config.yaml
arch: "swin"
model: "multi-label image tagger"
dataset: "photos of plants, animals and fungi (iNaturalist)"
train_examples: 155796
image_size: 32
crop_scale_min: 0.7
horizontal_flip: true
norm: "layernorm"
norm_position: "pre"
hidden_act: "relu"
mlp_ratio: 4
head_dim: 64
fused_qkv: true
bias: "all"
qk_norm: false
parallel_block: false
inner_norm: false
moe: "top_k"
num_experts: 16
moe_every: 2
expert_mlp_ratio: 1
experts_per_token: 2
shared_expert: false
patch_size: [2, 2]
depths: [4, 8, 4]
widths: [80, 160, 320]
num_labels: 75
residual_init: "scaled_by_depth"
optimizer: "adamw"
learning_rate: 0.00081
beta1: 0.8
beta2: 0.95
eps: 1e-06
gradient_centralization: true
max_steps: 14900
batch_size: 512
epochs: 49.0
lr_schedule: "wsd"
decay_fraction: 0.4
final_lr_fraction: 0.1
warmup_steps: 440
weight_decay: 0.3
Rows from expert 14 of block 5, named by matrix and row number. Rows with one number belong to one neuron. Each number is 500 + 40 x the weight over its row's rms, rounded and kept within 0 to 999. All counts start at 0. Numbers have three digits each. After the name is the row's rms in percent of the matrix's.
# up: expert up (model.blocks.5.mlp.up, 16x160x160), inputs 0-79
# down: expert down (model.blocks.5.mlp.down, 16x160x160, transposed), outputs 0-79
up.28 089:520439429533486505530554513517526479523448549463497525503522473487529507501448506600471537484504464452492525478559477503485435531490504515505473446428566554531528489487561508492549493587458507541514468509433494463485473538451508598477480496
up.29 101:518477496521531518538538546456417504561541476513479536473471551433485508571532517477548494483462509458546400477475479486462531502540512446487502555483498512460468556514513451469443463443465516540453526461497554465502510455498433469500549468
up.30 103:477551463544536540496484541525451504592583504564497572524515553457465514545513495413552417497459522486541428534483523441508549512537480506461508503567491500506505519494479489463468434464535521517445552457499594507464537489514436420524484417
up.31 107:470496556473569535475498552444485503472576486529494463440508526492447504549540461478523500487530556473433437463494419541506545473550499458462506565437381509565485520495497532545505494506458510515480527489541500581530587497451489478512587458
up.32 094:486493508489493546523463483496524459456507524474523510513460512495544527513510512514447629447502484562507505541449477476485481476465521515522536490530508513456464529411496553543477543505500437524508476414505557417506465520483443545540482506
up.33 117:571447481538496471568567491504408475603508471568440458526449532554553498530515518449492483534452473555553540523434526530541387463494495388483542453514555490477482461534459501474503470479508481488491467486517542471452516503462500480514476531
up.34 100:520483562526383519478528497543481464537505488504522501458456449563528464417416440524482507532508486464509523534455534561499539478549536554506487484480609506510487429546465480518496514481558437494561543504491442512457538469474542514486493523
up.35 095:540443555507502503551572528519488505481466555485510503528530500455479530517427526630438573482484490604523539480441449487475490491496536417496469492475511554456461460498468484515512484547432470493580438547515498478458479528587508548534476594
up.36 084:460492546520558382418479542479496523503431525489479535547444514472543471519502487496480498529477541489427483508476502568413470568514499524509540536499484513492469527447561499534480549487448482495576482506399475512479552572483445515434550536
up.37 104:592465470494480524587515557533486454550491516521518514556497540549536502481516513535440559502502483548521605476474506524496485476480490450513547406515486508430433490488493518514520505557463525523535478466553557472478476508538500556519469504
up.38 096:520526487513500482555555541583517542524470578431506503522554541534531541522446500551450596429461457559491540486473461464462444511487549515539460474478499574506425499445557544502566520590488523516500445447515524502503443543574496543500477490
up.39 096:536460461519516509542481521507446558440587487466514461431518424426494432492546487505525455484537486436491465503492469478473495485523443446453492514415511524474526530537504431474440446485479573457515505498560555471542428496470490492504527505
up.40 110:468518516475506552481434495426528460507450446541548438480467479449475481374506470515505487557507569489397498510508495470483592478552491488528481506475512469497519421493495465584494500483543463490527575573536497551482541487534507542533524495
up.41 092:490522580467508529523535469483462533491508467427506503536502495580481507492580522454535519470576484512523490436494442542469415507499527529542435582492493509435525495492483530485438509393457461515485467466422488512542482443518510513479525544
up.42 097:480477612459519527475511536467545498490574490568573547482496494515489500510461445501493468505507504540462533467523477524469544525518502506491436543467424518533492472378458535575396493523481513494548580517482469493491501520456480512490507509
up.43 090:460511523485519512445515495459429503546449432528471488512478447493496507426474511489496503594487482469476494546470509506463494523531487518480437533586516479465558434494459529556465468433532446537486597454475480488456448525573492487541511540
up.44 097:502475493540430557572463504539502524568553529501556525469534489563588452460485502502468570489472442495521569513507450489485501503527537509524458423467595464497459477424494449478510499593441519515534466478544523423473524509531479539481405503
up.45 099:531427443503490447543520548562426518532459547469446512528543500573539442417468552545474580499429441551531558461409449529510469520530530487535493434473568458534425503499501470507568507541432552470526502518504518485472484533472530545506451525
up.46 099:499565500484482444484522440483497454474499495537446519534467485580523558476471490465483432552504495474512514520475579569494503454472519587524520552559499505510541475570456565468508496490525472521459492443403410500509532508477517454511503495
up.47 101:521524550501520491517541529516450494482536465517439501506551521522511524559523485491552447507532563504486475437500543553455502441493488476499469573499497534559510534519441470507464468461510553451390525478483534590504525476476534468486520539
up.48 092:611476491477484466534515540570518500514486593468510498523558539559587455442510464551407545484494474541440507453456498517485506529488485546476530488411501529483462489456520542523564545543501540479542500487531538495468480523502491568470523519
up.49 102:502463523517516487505521546502580529508495496481503502488494560548499502527427512501513483475479542513510521520518565515547509504432508473555525454551527513540456482414466407568438468535541508488511482504461443494550470546518568477492468465
up.50 109:509452464538482462568434506501460555480543509421467483460473442447450498445545515531502500498491468433530525512486497454440500470474506463520438481499535502480511554492470435405489460527451529449462496477495524516537422424459516500488488442
up.51 100:510457466499484494522512532436427488503472461500480462506549487478488474557523487489513470507469502479491587457480625538496523497455514433531492500521563567544516505544468508505494410583479532552550483467446491411406488532484523508530479470
up.52 095:479477546491450448434426496533501448558476518537532469539472484542558493409459501508460602518516558553495453538467526612499472417486468565493482468524502529506501478528505524488514620524476462488571506526476474523446607496514525549441527564
up.53 100:459449552545535527555498553425395507488506501495535424477446472474485493477515493515508540520456487462488532431421493545446565525523473422439497531440482479492473609498498489537504459480435503491544517476552508497510502472485516515518535504
up.54 107:466491544538560572528535464461454549544453524507517470447443413427489518490431517522479536523470499517478458551505446446518571481546499452466492531494469515474482428468589482517418493465512531566457500510566484481527478491590499498539509463
up.55 109:525551536487504490462478468520561511422529468440462549484499496515502534509577541505470462445558557528546479530554452545412410490518496529541547495538463489472505461493524558456501680448469485473523456493438476537587507474521471476496600579
up.56 099:430553502545494579434434435494496431565539512607466543532465513554479540497493503441477498528471522511514538499546411512500520477561553597535551529538484464547503498489534541508494536497451496542478486518479509509538591468491462466565486390
up.57 114:517531505548542475558495509513402568576471494498483497480487406496475494466565535525503489486474459518485489450422482461476467486515464432502487527503502506453516522502488465443418462431475580496493480519499551459501478470552481471509510487
up.58 111:508511517506532461435485508522486494480496473453461472476476525590539504483594543458448534489522501543464536503539423549485403490524522531559531481428511450455458499499506499490598663459463487446570460490459499505521548511499482518500587525
up.59 098:516471468551451497515458478536499508515549586486483539515491518543575551474483486471458612529479461492559576534481479486488472521521506478506558431491471443492450527468479541425555527515442500527530432466472573454482504513454451543498500475
up.60 112:476558480568443508499495485499454461551478475577468505502464503460406547456503502443540443544458557467519529526493516451511552498559519568518577441515553503529498480608482446482487490483601505491543489514496553549474543394532486465508534369
up.61 103:507492467536530495492528469474473452492453473533467542496549487525544470525499518473480498549523486490532479530460539496493427504424394492396598518518449494504497462555448550505514487508522481506457449444508481506524479560505513502512484635
up.62 103:578466486490530537569407480589627548434520435493542508428500499502482510501542495492513499403495581508532472509588430454516459476539493518515539488403518489456496492517473404453417562499568564494461510526494542523537469464517494488501547547
up.63 097:522554479520425551545478513541501505520548552465489523548532496521524567502477498605450570468506506506529480462508489458474491432451490497446452448503463570527522519490482506399563449556494552512480431454525556478456480480571502516521459476
up.64 108:499489512513436431523497489534478507490467495456440526535507503542537505523548520534414590468486530597526526484449516497423443488454512532531560475522514540502451499453515543482512564562457472487546415483452480474496491516511462557501499575
up.65 094:487498508539452536538568446438427459590534457592490492531455492566488531540449462425506457560463478500536559523444544560509533480538549488504509468532521493570501408511418542525480449488552464556499508461467505437479540510456504459542477445
up.66 100:570500442420543536487459577557501474487557490529508467459542555426462460524536447502524473483541504496470407508523482456527500534521418525457538488389524484447502565574498458582482495553574544517480580510508588540537482477529487495459561516
up.67 105:466496566462516519467487479512571510446475484520543510470502445475514530496422475520483500480541508589509514500533527528516499503508497510502507513507500480514462456453521522550429528557478481535531451548434388478511487516470497526517501496
up.68 099:495548523513492498491475476539482487551511459584488515462472456566462553529445494469498447512500558535481553489576518587519518463562491472527576514481480473587486459534448482486436538483565519530467450580460493543534549437492497428550509418
up.69 097:469528494471493529479555478461478434533417477471481530560483479464465522414501534510513524506496526451453476556513513496487554555525502592520477514557532487455569476510521509535484508451495477554512528472527547523450540434565475529531479456
up.70 093:486473632586546500467497507519436559498456552447514540492492399427506499443501514504494503496481478469507417521470464479443561496511521553518463581484512540489525490478526505532470506459441495512469473431519475498448480450494509519498516479
up.71 099:532514500500486497541526498578484509459577505495559464469500559557548526453525460500478579497488402558558482475502462503442455510545502474512463458457431475476481493517500520463560532488555512475532497484550539510569468522488482527512530490
up.72 100:502478491467544500459472503460455515530449462532482514496467498414449519403559499547521464553478525477480454539484527458497507552531474484480512494586501471466538424510447500524499478460556492528529607480513502586474507550545491483506530449
up.73 100:529491514463584506516480480552569524470516497456515525548512547546510521502582517473500489467560519559480517493539457576445384497495529508564513450528416511482488488446484531532494573502429480497544469475402517515527531524473490523495591562
up.74 086:470520512541551502463493469480524389605474514595525505539493501520535569472460500449473498589513510546461519544485525488516479463489467500432554480583451466466540482471472539524502498480538434548494515478540491503462538562532473478532485452
up.75 095:488523491477519557478465438525560538436500507466533501464524494471505520475567530528490560436561545563517414538543387483487435480543508540538509475487441546497504476509533542472447559451539489514460507469514531541594475491551465515533593505
up.76 094:477465533490526529534491502440478561532596491476551464473467513549535510482543492485508593460510454502484484423466390575441490460493526504502406511469448482496463553455517496482442500450429495512486543429523530508568561457481502488517491501
up.77 107:485463487496493499577493520462422520477490467534461458449509512551462477555560465544523546477503454554515528399421493590480445503509494409512430499462476494575485532569487492454549458500452520499585438466461515506479530498433507488532571516
up.78 106:511503508489529503450496485522531475481533481487485455496498521577520492512549545443440504494539525478444561500579412548466415505541509500562460486405465462440501495459518502527570615479436486443534458554493477520491538502492480521496593509
up.79 103:560429454416520476476569552521510512467458480491476466489553527522522477584473503541527501474483462511457534463513485573503417606517537440529443490424564545496520532500515449583538497507474498515527593530437522498443466568471512491495524560
up.80 095:512503509492551438435562461425549391507488527490467541552429541492508559470478534482498507533508515416531447562510521527537490532499461513466531428550441482448518453531475578473534532439529456521491487457493488571514545548492482493504517505
up.81 105:497487499513514464483515467533488502508503505467476514481505512505570495504480509470485522492547458546524471549470541507548407468411454460434510537564494502447559470526483526450504480478535436487494484487464384489547488600504513485489479576
up.82 107:536518482501506507539430496546550551434535460454501519495504491512467578473576530508518512442502535502556445508551434463431474496532488473510508493481471514428506498478463476418430502484525530508449481443477616526546437466518451468501554514
up.83 113:462495511496505515530474555412440461493441459467483491472444550411377508451559497547533546537489489446520493500406556478479588550497479457526501496555526479520489500537452520510492472486469527488548569469519500514528465473557489522498558490
up.84 109:458543490531484580524427511467520458526538489549522515470511558428372503487482484508553446508496586496521477487526519427477573477539502521501538474519513536553489491543482472470414471515550536513462575535504560534519539412521487477506507418
up.85 109:515550516493477476503567445464500439476480513444373533551466481589498532565496532473500500466505534447546527535494531594497487488480534536565549487551494483561487468535452534498532552465503477520494447480414442477566511497466539480499517532
up.86 103:489536500533542494533449460515502419534491550492432562528526467483514519548457541488484513468536540486529457473556441492501465465486421473414504466553416502493487556541587512385511500507520530500475426485461507511525512505541501516487483541
up.87 100:483495423538531444532490452567448476565582527526478534521553470476534478549457531479490453507455445492539460478481550471522460547510447477422526467501520513514499527525569518432540509619479501484460435598487532477463550494469461514561442498
up.88 104:509506486541509469486474470512470502504569607422437570506497519483525520488533496488474569444492450487592456535465481467486502569472477461428522464541434519445496497472488577411525505504474477469487434463482486517569481551514481528485506562
up.89 094:492494578478483512570625455522524517459469505461513533468505420497514556551410504552452520457555522511492478487592473518516477489495495463469441554495495551509499460518558524450476510497478520563502493529456395467523492505547537519470481520
up.90 090:464539489541511515488521451469450459599474527582509518548470522506480542468408488473488438590468458519510515570510565502530561520526521503493537454594526498530554423516459558526497453520530456543530506498472478476463558572518480470546443413
up.91 087:517462547437534518583544493480516465417442548458502503460463458481551530522489490535458563391541521495452499507465475495522524483480514499483552511466474532520437493475538555532512564483480513516532480442530506440538482466602525536491507560
up.92 097:481524490533499487438580446492435486584469475543441525538453477512523520502491514434508489559475456465515462576454488504527497531525532562477485513574538484474536447549460533533522485410531417543499503438476490485443530516525475465535484447
up.93 102:476471546453523549546520479554539500452500499571562547471547494493557482535452472528480493490515479534517473476544460488460541466516511500459429525537462493545492480403490500549464472527436490504489528480531446455528507558421505534528415560
up.94 098:470496551472444507432520455516526453514484514474530449499445452498525529430446479537485565468528491493529480494528459560448512505545535573533437509507538498463522475543585562480512534427469469493517491501516476493538556471496498535505510491
up.95 105:462488535434533513493501519468554533446497460540550499487521513452500521539458486550497477514509497598464524472524535489502559537494471419493493535530477494509501489402479483598424458565492499536507542521486474490469440573491478500529468486
up.96 108:541491500423566477476553572496483514502487474483540490514548477515495387511513481528510446517518479524343510475469547476558521524479467486526531501423483513457511492497472496588484517512547498457542592607535495486492517552515540518489559527
up.97 107:518507499540492493507517461500412435530537567493401549521491480491498534548514513478475519440502536457567452544508468494526482514509421485379594451534409510476478511550539533422512506482566518510553431429516517522528506522573498505484509517
up.98 092:481537486530456521505507475451450473566490457584513507509463520495449523480461476466520393576472521497521525536507580504517579488526495509484540476572529495540557416535414497496502416496572478528528538481485490507488525511529493451551473405
up.99 095:541556470505503558545451515545527428498548499525493481460524569502478481522486500505515461518555535501547431501550562457518468453483423487432510466511568526517485532587509453394428473520507513491431511571490538552521539447546499469519482516
up.100 107:477481567523526555490471519424520490460467469481576445469464475409434491413504491476535489527518542462417514536504508454495620509526484468537492514449511513460508443469506483584465532481533508482473591540591491517497484473540512535484525520
up.101 104:543466420472525532496506548548511486533588453528472490468588527483541458582537498514522431468517523505493464474588493529516476485515448450432533517412488522478562536540538473503502460580436523515493493549514518506463531492460451476543512491
up.102 103:512480482492534470589481519498436553500576497463491456443446479493490507472549535535506512472491438515543504415447437534427436512513490413467431491502491513448505561522521465437486454454440558470473487440519530497541448481420507493482524488
up.103 107:524531516512452441521574450443459494482527465509430484521471498600493539576507496438504466492489483483561559507463541560504512456488517505520539500503500490551459430570431568471577502495550468507474431426473462478545535501443512468504516508
up.104 081:553488497534448414499537511555498512497502544405461527472568533508551478561510472520412523455520476508488477483513482566424467542477485531505592485484550506515482547502553456514577539543479515469541420467490491519459495550453486535471523532
up.105 099:484508531564478471521493527489394540514501491460513448501501457472441503439546528490548543470512474495539505442421501475440521520489431444458471519500508487433550610530494440474547469446509508434515519454509550487490444478453520551477557501
down.28 092:444508499516461549497600433460490495525412509503547460525462474516432465478428515442562509541522531514408503467507558443542568476541506533495534502511544463575541427590452489494460481503546493467516470437460511535512569492484520517480430486
down.29 101:551426521529527498432447520473500516433447558419465464483548532510538538526524491531476545507496576527518510542466470502462484488462486478490536440445535545480446578388491531497517525499490470560428519519532470500495515590489580523531528551
down.30 101:550438471503567482505432543509485472455502546494451532489559509448585568519554460566504488491462553476535476548507445525447464502457466454477480500463493526489427587387540539507547475531454568573474511528551450514492458538488527522526558530
down.31 108:480444512602472423481491461504457561470509499509500538502485496499541491561454523517480524554479520527519460453504490475462472494479474504514590469430528502517420543637448536490434508478533398493469557528474517517522512488516516485509487529
down.32 097:552526476483495529569506452521521430592489495529511470510515527508429484504439512464539526490534487506436498498524593504565565470541493455514549456452498517499574386596433442475512470519517532458579453498475505495473559477433520507515501453
down.33 117:574507541465523544498494509493529563535479546457497482538556520503432491467528479517535535447477481519470524552512446487500562405509535570570444511531431514492465489424497491501477447540440598507467463447533490539467518464609512472529558530
down.34 099:473513568479458514525502519443500558522491464528546497547447496486492498488616582520547478493547428541546464437499484489492460537537539441554498487544459450415508441526469503522486489434462434507508500504519499523524492409489447457435513518
down.35 102:463548510526497510495599471532477508530441465548550521518538511538425466481471540444573496506525507521444539496478500466490477493593540546550511490560531470536495434589442440513484509470517441406469499522495530562509523504541518484532467477
down.36 089:473520468504495522432592413478456493510428492540543472509445500526374489495443515411534505556525558510444514510496564498526487488532473526500569468498523479548561411622440459516507509481550426454538481493467509523505564515472537521519491470
down.37 109:502560448513506527518550434481457480577471477583520485556494511497443449488452496457529468552493463527424526520508571482515530495529489531523508500580543479504554402621452411524479473496525462444486444523489549496470532534547487452574481432
down.38 101:491578473513489514492566474515480465554462467571577483548492519566411486493402490440543470581526478529450525491507554489562520485552494519533533451562546471537512411629413474507510499480535443444516477527477577503485549504532507467543443447
down.39 094:469530517522512498488505523505507499489442524490529449459520542552503492469503462481501503493543526539473530456443519487450476520488429528471568505444615583538499578530458505466482506462562368529430526503516503450542576521462573560508414493
down.40 110:441489506495519473452415485485535510490561546514538593448403426502486446463537519494500461498514397482573493516545508562493488574518518484502489548562491481467523532544577502501502580426515494483500507560466458543562510472440470468491520534
down.41 088:512488487501468521458544478461480468462490443508481433477542482577482455579417448550403517592526519535501544487509541490511549450468445465465538529465532519471520476543511561512463461503480473458568517474509505469424501558489496614534425514
down.42 092:480459433603442491494509506559475518471499476562553589494434406478543435484498492531476486568530480601501518504484536478480467488511427525479518524439522575504540501575498446540437487471521430460540475554493528552536502467503510494506489502
down.43 093:508464548419443539483440516507528512468541517479445511498439494485542459509608517489446516429531480504552469501555483563464475501506577481519497570434457517487480503397575504505501489483506537517572461492521436516439443466456487510462571532
down.44 099:519519444567486476545474550471503452542506492577550558505485509511464447465580507528459436507517418552549549510589520497533524515527486530510542455593502461464532458530482465478485473506453453429439446559526590530538496549486464492563475452
down.45 108:486541475502439521534580487550517453552475482585575495525453522569480476414502531474486501541525464557495548497516477512554518467586567567574574484524565450505555405584408520479443507460497445454483458478531566512496544460545436474521404473
down.46 103:516505549454475508530505510510508512513546474502460508565426522465551510466507553502497511511442497493547467453480499516514457519453519495496435566537426461489498487407547443504485506553478558538577463486476499472447422425571431474444542453
down.47 100:570405494569519495469516455481463559397466548471462431522504513490549569583412460576463541544471550515532519511478469487501497462478506500500482489453486543489419554431497549526470458496459472562481531517489457466487492549542570568504485523
down.48 097:458508474570452527512575439475479502521423484551564459525469514529397457478469488478505501563539518511439528502499529463578519468572512559510547465467568482564566404643426482518479466507526447454507474478496572508493585476496536525503429453
down.49 098:492574468508515514533449580510484469477470463485529589469498469470461515498473559548554487450485473486491492470521537473452492539510496479537435562564512575458535495523502479467499513538408534520486532470430526505472461478520465470442496466
down.50 106:466565498448516485523463531499469516435497502428517396500491524547517534455497481480468459486555448517446605458449471490497517513501495515486504502510558524463548563469463536453523518433584414497463564485553514453544507477521537542511382484
down.51 097:400542511457497516495524483499453518536510524484507532533445486502522411453558540441523477460469499523471532517503470510509469557514509527495459528553551482472542611482536372488461587519507510516505479563421533489519539464568482463529516470
down.52 097:459547504458455546491577394511485540547478443525568456526465452546433484516482472458533482533537451531456500477450563503549481465556526508508520503519509443569526405606448485509485492508516449468536486527476539520527569493484505477480461464
down.53 089:471510528539491463464511507484522585452483477452533507476441561591474495543519474460526481461513522620453521505453534568464483512497505535539545494448531558487494487541464487519468537448547387503517530501473467544501494510430561443451521491
down.54 104:522480506536532458505516550531518538463435473514468617456474485513435549540614475524501498507511511550513467589501464531453491485508547476525562468410542527542484477483476564528530458478510480540475503476523439575476467479354521437499531588
down.55 106:467534521481493515499519456451535488538513423448526445476509489569428474495385551455487498478551482476474496431510546508511519439499469485502478509546490480503541375570495490491490586503555467479504526456494559423521560507490483531508476498
down.56 100:541438487499530450533438579533530508485552526482497549491512514460602512520542478562439466507475471499546477515588471538518476500454542455505467502487422457457459526393558500541504516533448523511498469547519500475504419558463447495522578503
down.57 115:523529576476493500404555512497539555451416491453490466475480506568442534493539490509474542486573559527472537558490461494474495456494522585515609487423548555516493520461474555507490508486522419514468526445544445523535559527492570519480481583
down.58 110:493533495473466503489528458538565499617500464524566482493513506567499489454397513456429532527518465507499487418535496485540485434557521508550487487539481466511536383597497550489521608465535419475477517528475577482528574522495474537535462459
down.59 096:548518513489471513579492482474506439597517501545500482527546528519431486447483496454524568531515483531429534501474553478537558537490454465527512396575484497458528488540456432480492475474538563484569468441525556504452525467528474476469503475
down.60 102:511475486474561471464429569488512536472541531470475509475524501476547542550557479545486440520468486463537504549533478554465458534464511427519413527534484460431462581364590524541583552497457519560466543556517499488519415561461496474466563530
down.61 105:441505519490458533510487453480488497583515459477456447472501480460503491485492543462569558378462488459475466468522514485535533485566509497493459525488481442574536448544531468433500473493494612438561486491529504500505517438497484500493524486
down.62 098:496530473538500529495451553462490428495557503495521525485513410509434457495473483481499485511560461508487518502463510456492563511489429490485471467521531573411542472539484542517503504483474451481494589479512493429508544555436538611491432470
down.63 096:464579485531498480486559455505456516535478454526551482509542450522420485500445446455549492521517481486413515444484565431538522528584485562525488472545524530540520452667449470500500484501602482427506480491442525510529528504542517481571463463
down.64 109:492576507528493542531567450443497519531497482506564443487494520547403483514432497407548497544568514505452494494493587506545531464514467520495550467528517489541515397603462460499429507488554466427536460476472541474512537495516519507541494455
down.65 096:571491555443475499549461586495499534510529538480469561515529525476520480476576480566499477450445473511560500503538481526487526517479529445522442549528424494459480533394547453516508506529447569536510496507521526535477418456554449448488604525
down.66 091:477464450550489553482553400431460389560512496549486483515483468523487446506465514462495509570567553452456484510415487502524475489546428480440490479454513534555558465609426519495485509535536479457493571480517509544544562498488526550507504470
down.67 100:510514435578503550523512514567518471484525481598553616508407449463485472495506510467500471509513466537523491535491538460502470500529466509490499514488480520478579403505505481527492494486451436490483443513472534471510471470507447444526490458
down.68 097:549502479520502523511487561528492537480538536512504625496465450418500513532493492548482479503470457516569483549496482466475489482470495460493416542558484541487478489391557458545460534509444499541435508484499532504500419483547473504485550507
down.69 099:525478501451530526432480499466577491487499559424469486452435492494487434506554513503425491514520502440487474519536540548510509547482548469446576552448472463455532505468538577510523491487541532537570452485457401476473445527445483504467508563
down.70 093:471472474515548441445584522512480567369447502521504471496451510482502511566541466545460468525568565564486533568495536511519450508486505494467561463484544529475498522467545543533500503444514421461469525558552457484464484599427591556529487501
down.71 098:436509467552459546458496466510494483531434464593526453500468451543441501477459488475542545528541545561424567504461509444520518448512491530528519470508545470520542465600457448545490498507537501497503467411505578530498560545549513465459493451
down.72 099:461480511456539498477420492528556490472512495481439573439440448476519507486572522498471503451507487427560475542542443558441459532459520485454501546499485504535450562445621496497563545484521566542505464485517439548474465476463511495465553543
down.73 097:483525471527476539540528448511489469563480449529548457461512479574451473510376478482445538555508485526479511431483532468548538445518497476526484516505547502533527401626473472489461553530536474478495547473476590449510542513505490525528429474
down.74 092:553526491452540500565457528508534481536520476527452583497485516413536539504561467512509453423462486436521492549559514553505526430504508499533479567499405505553481470469501472525508452532434592520527476489506446540482449461505460454534612497
down.75 094:473518471500504491487537445514527422527517444551526491482522451507442524535404466482437523513543493450517462500468545498523532415486474501492553491465496508536523437613485548533541511521531481516528545462524541442488542581394519578527449487
down.76 092:511504522524443496456425515524550506474516454542526521491509462560576512456497469506433547505594470594488538454559537497481541447457487513562551504427465546471511466569455518496435537485517402470497456496476524511537515539491469532533463484
down.77 102:447469594452413531449480490532490645524525479419542414537573492531545504523441507498507546492489480540490521399524492461474531522491511524505527525465495494525511547463485457504477537518570434505452551474491563553551502490584502485476463529
down.78 102:481545489447455472484534446557566502586517439497549500474512484589518470460409507472429520526492410525502484431519468476548518467557521546525461521491515480523563413581496553485494570505561422470481523527488552499530548482466454522514410468
down.79 105:430455523472406586470550468511483528490415519508520467504519464505544395442492544480540539476552563514416479462466462415505546493555535515509523505462541513557520499544478468520461509556489490499481452511482511512453552493594501515466443522
down.80 093:534511529476565496529485502488526449549485464492420509489519525486516515495468545461543539467416569410506444499461523519510497515458479463477483543520409450543471500508558521464496443501538623514617488445499420544441426422552484434454550508
down.81 109:444514521464445517547479469481487463547499437467465457499520500457504516488493542460558528412504490440491421437502485478540530451524506479490479522466472484579544445517544483441494393484506559467587448460525470506460495398486489514502521496
down.82 108:512536468512511565462481492483460401525564498517487453510552472562463469471422475453460514536548529497474533549416527470450503501447401501470462466518513561475524477502515531512561516503490467500514575445556499423481491529461537588486438517
down.83 107:426474516442534423441449523479501577466537502431509473474482495504529527538513522451511494480501468491500556497509504571471480600507512469465516484520519501445453599462532436519543586420576489518465547508500459506521479541464539451459528504
down.84 104:490448448510566458496423561483501502449543509498490553469520475459595551551565465557490444529483490484533492528485458550429457537457473461479433519489496498456470641420535518535566527485472506568441579564520486480557449568463509474508529519
down.85 112:489548549462482528542535564459502534472499486440545484493485493509441495479440554479569535484466481501495488396448562493557509556483524472517436538523508528465512468451522467457453519540458535490579519445433529481435452422581442482456524467
down.86 111:459536462533554491536544434476439430507458468557490495487527500441456573515434496442555500549449548475447447498432491444525520468523474456492461538556480507568500465572494492467469393505475553459547498510482460520541504481512522486574482512
down.87 105:527492502538546475562509497509500442514518558518501538509545539460542551451558500512516490442487508471517510491567429525471488497526488574516495438566439457496467532451441510449481468522435553523440499511549474491548560480585473487538521515
down.88 106:457526531495474461575482484508522427526500451452493483518558500510505512418481506463567548450495514445445464457417498446524498509495431503463475494510495498565517487574528486448518420520532580432590470458547499538483499417504501533476473519
down.89 095:472458471501444566461599456502430463489442428603486533527476488492413467550476501467498480566538545568496454537481498460508514449528486519451569500494516485569530440588492465539487401470507461494580531434504490497461505467459547522508450511
down.90 096:510483506461533500539443578545535481506516502516453594476495518444545498481597501530514459459435498465552486530530484547467477550493526455501447558536447462494475544376580498505512483519436597548523451511523473540456415462510436439501580507
down.91 093:470507512527469533497553427462472482534461467529514471530464475529413463476452514483515516588525535507468479460490529450548515487527482492468555470494550461567556408658447489478495471492539477479532497483477527512482575473481543514490453480
down.92 101:565466537434511502501468546506527521494515527457424498473498537492540480523575498549477510452463503464532477515572495546496484497477559440515503529462453463458447507371594532488535484521446581527567444507515446517424431482483477505471578532
down.93 107:498463431586455530540530481534492495455426472576560571534407445469522485473486504573490465520502472546527491500569524459520520486522449542479546495436497509521585445567493480515478408484484425480488439527487532513507493452492515506534433441
down.94 099:518486518452475530487531503515569506502503513476540482494489515530546442457546515536472502540529468510493501472455533511491504545480517444520597443486457433453532453476479563537524484462531418519567509520502495488480464548428445530469452520
down.95 106:491492431558518513515507495577465463508505469596493627475412458470517472507471542473511461468486492543528495521530506486504473538569445500470520559491509532496562474521544399501467497501467513493496435557455500539511468455517463440543510439
down.96 112:474497494528475487498594435502514463520439504527552472474484495523451429487438506438528498562508485470443522483441530487548510482573506530543513501508598534564536443620444477495480520472590467460518526513464493514510614450493530527472475481
down.97 110:474526521488515474539541443510476475518475478517484488505561473472474524478441509462611512465456554466461417482427513432570509472538434486475491498519504527594510477604509468455508410539537580419566479481491480544488488407477526483502507494
down.98 095:491483509458537488509421571525505516487538511484449571492480486443558524502584512549522459440444493459571487519560470536448454558478514465490425563532449479467467580382599465508551515510466579543493491535508474528485413478500459458479591509
down.99 093:511525473553578503521519460418490498483457486489454499508503477480493587583497478552483479571507555430453445553437458488448473442500449496482450465473472542525461576492453519510522422491461510565462531504493492444542505514504556529551506522
down.100 108:473500501528554425467473514462496505420523545503537574458425462508459460508532489465470447524545465547520509489475529529533507541531464517484524524557532578467467528580515518494475523417607442432526544533451449506522518465459549487498534494
down.101 099:490489548553524509467574471424455494547478536463495489490517515474582471494515529449466523487534538441438474424501422450508462506519472541485535483460483509520440535530441499487443547552502434519403484496478476468546557530635530570550530517
down.102 105:477552559498448504434502495546525533453447459487523391490511534604524529492443435473477515504561524572442564477435473481464491459497498542524550498418543536518508542519456536475488503487569371510483476465510507515544549529514543480498403518
down.103 108:524541561443465505545516546502485547552534471462481470530523527512442498494474530503546528477437484526540473429490516494526495507470517465530422510555460476484474512450516425473516531541472569497534542475465585494462465429608451436446546458
down.104 094:442512479549449538498572432452465494510447485519540464508477484547394478477446483457541513551541534503452520507505549473541535472545501534474547469488557500583569421643440498505492442489533457457528478442483554518508585452500553526493435460
down.105 092:432572492501527503447499473473465543424497525500495368519503533596490523529459481452508499456528534552444579477437512528501517496498493517516485486483575540457501526505490540489481508423503418451461536504524494468510549511468572511495443461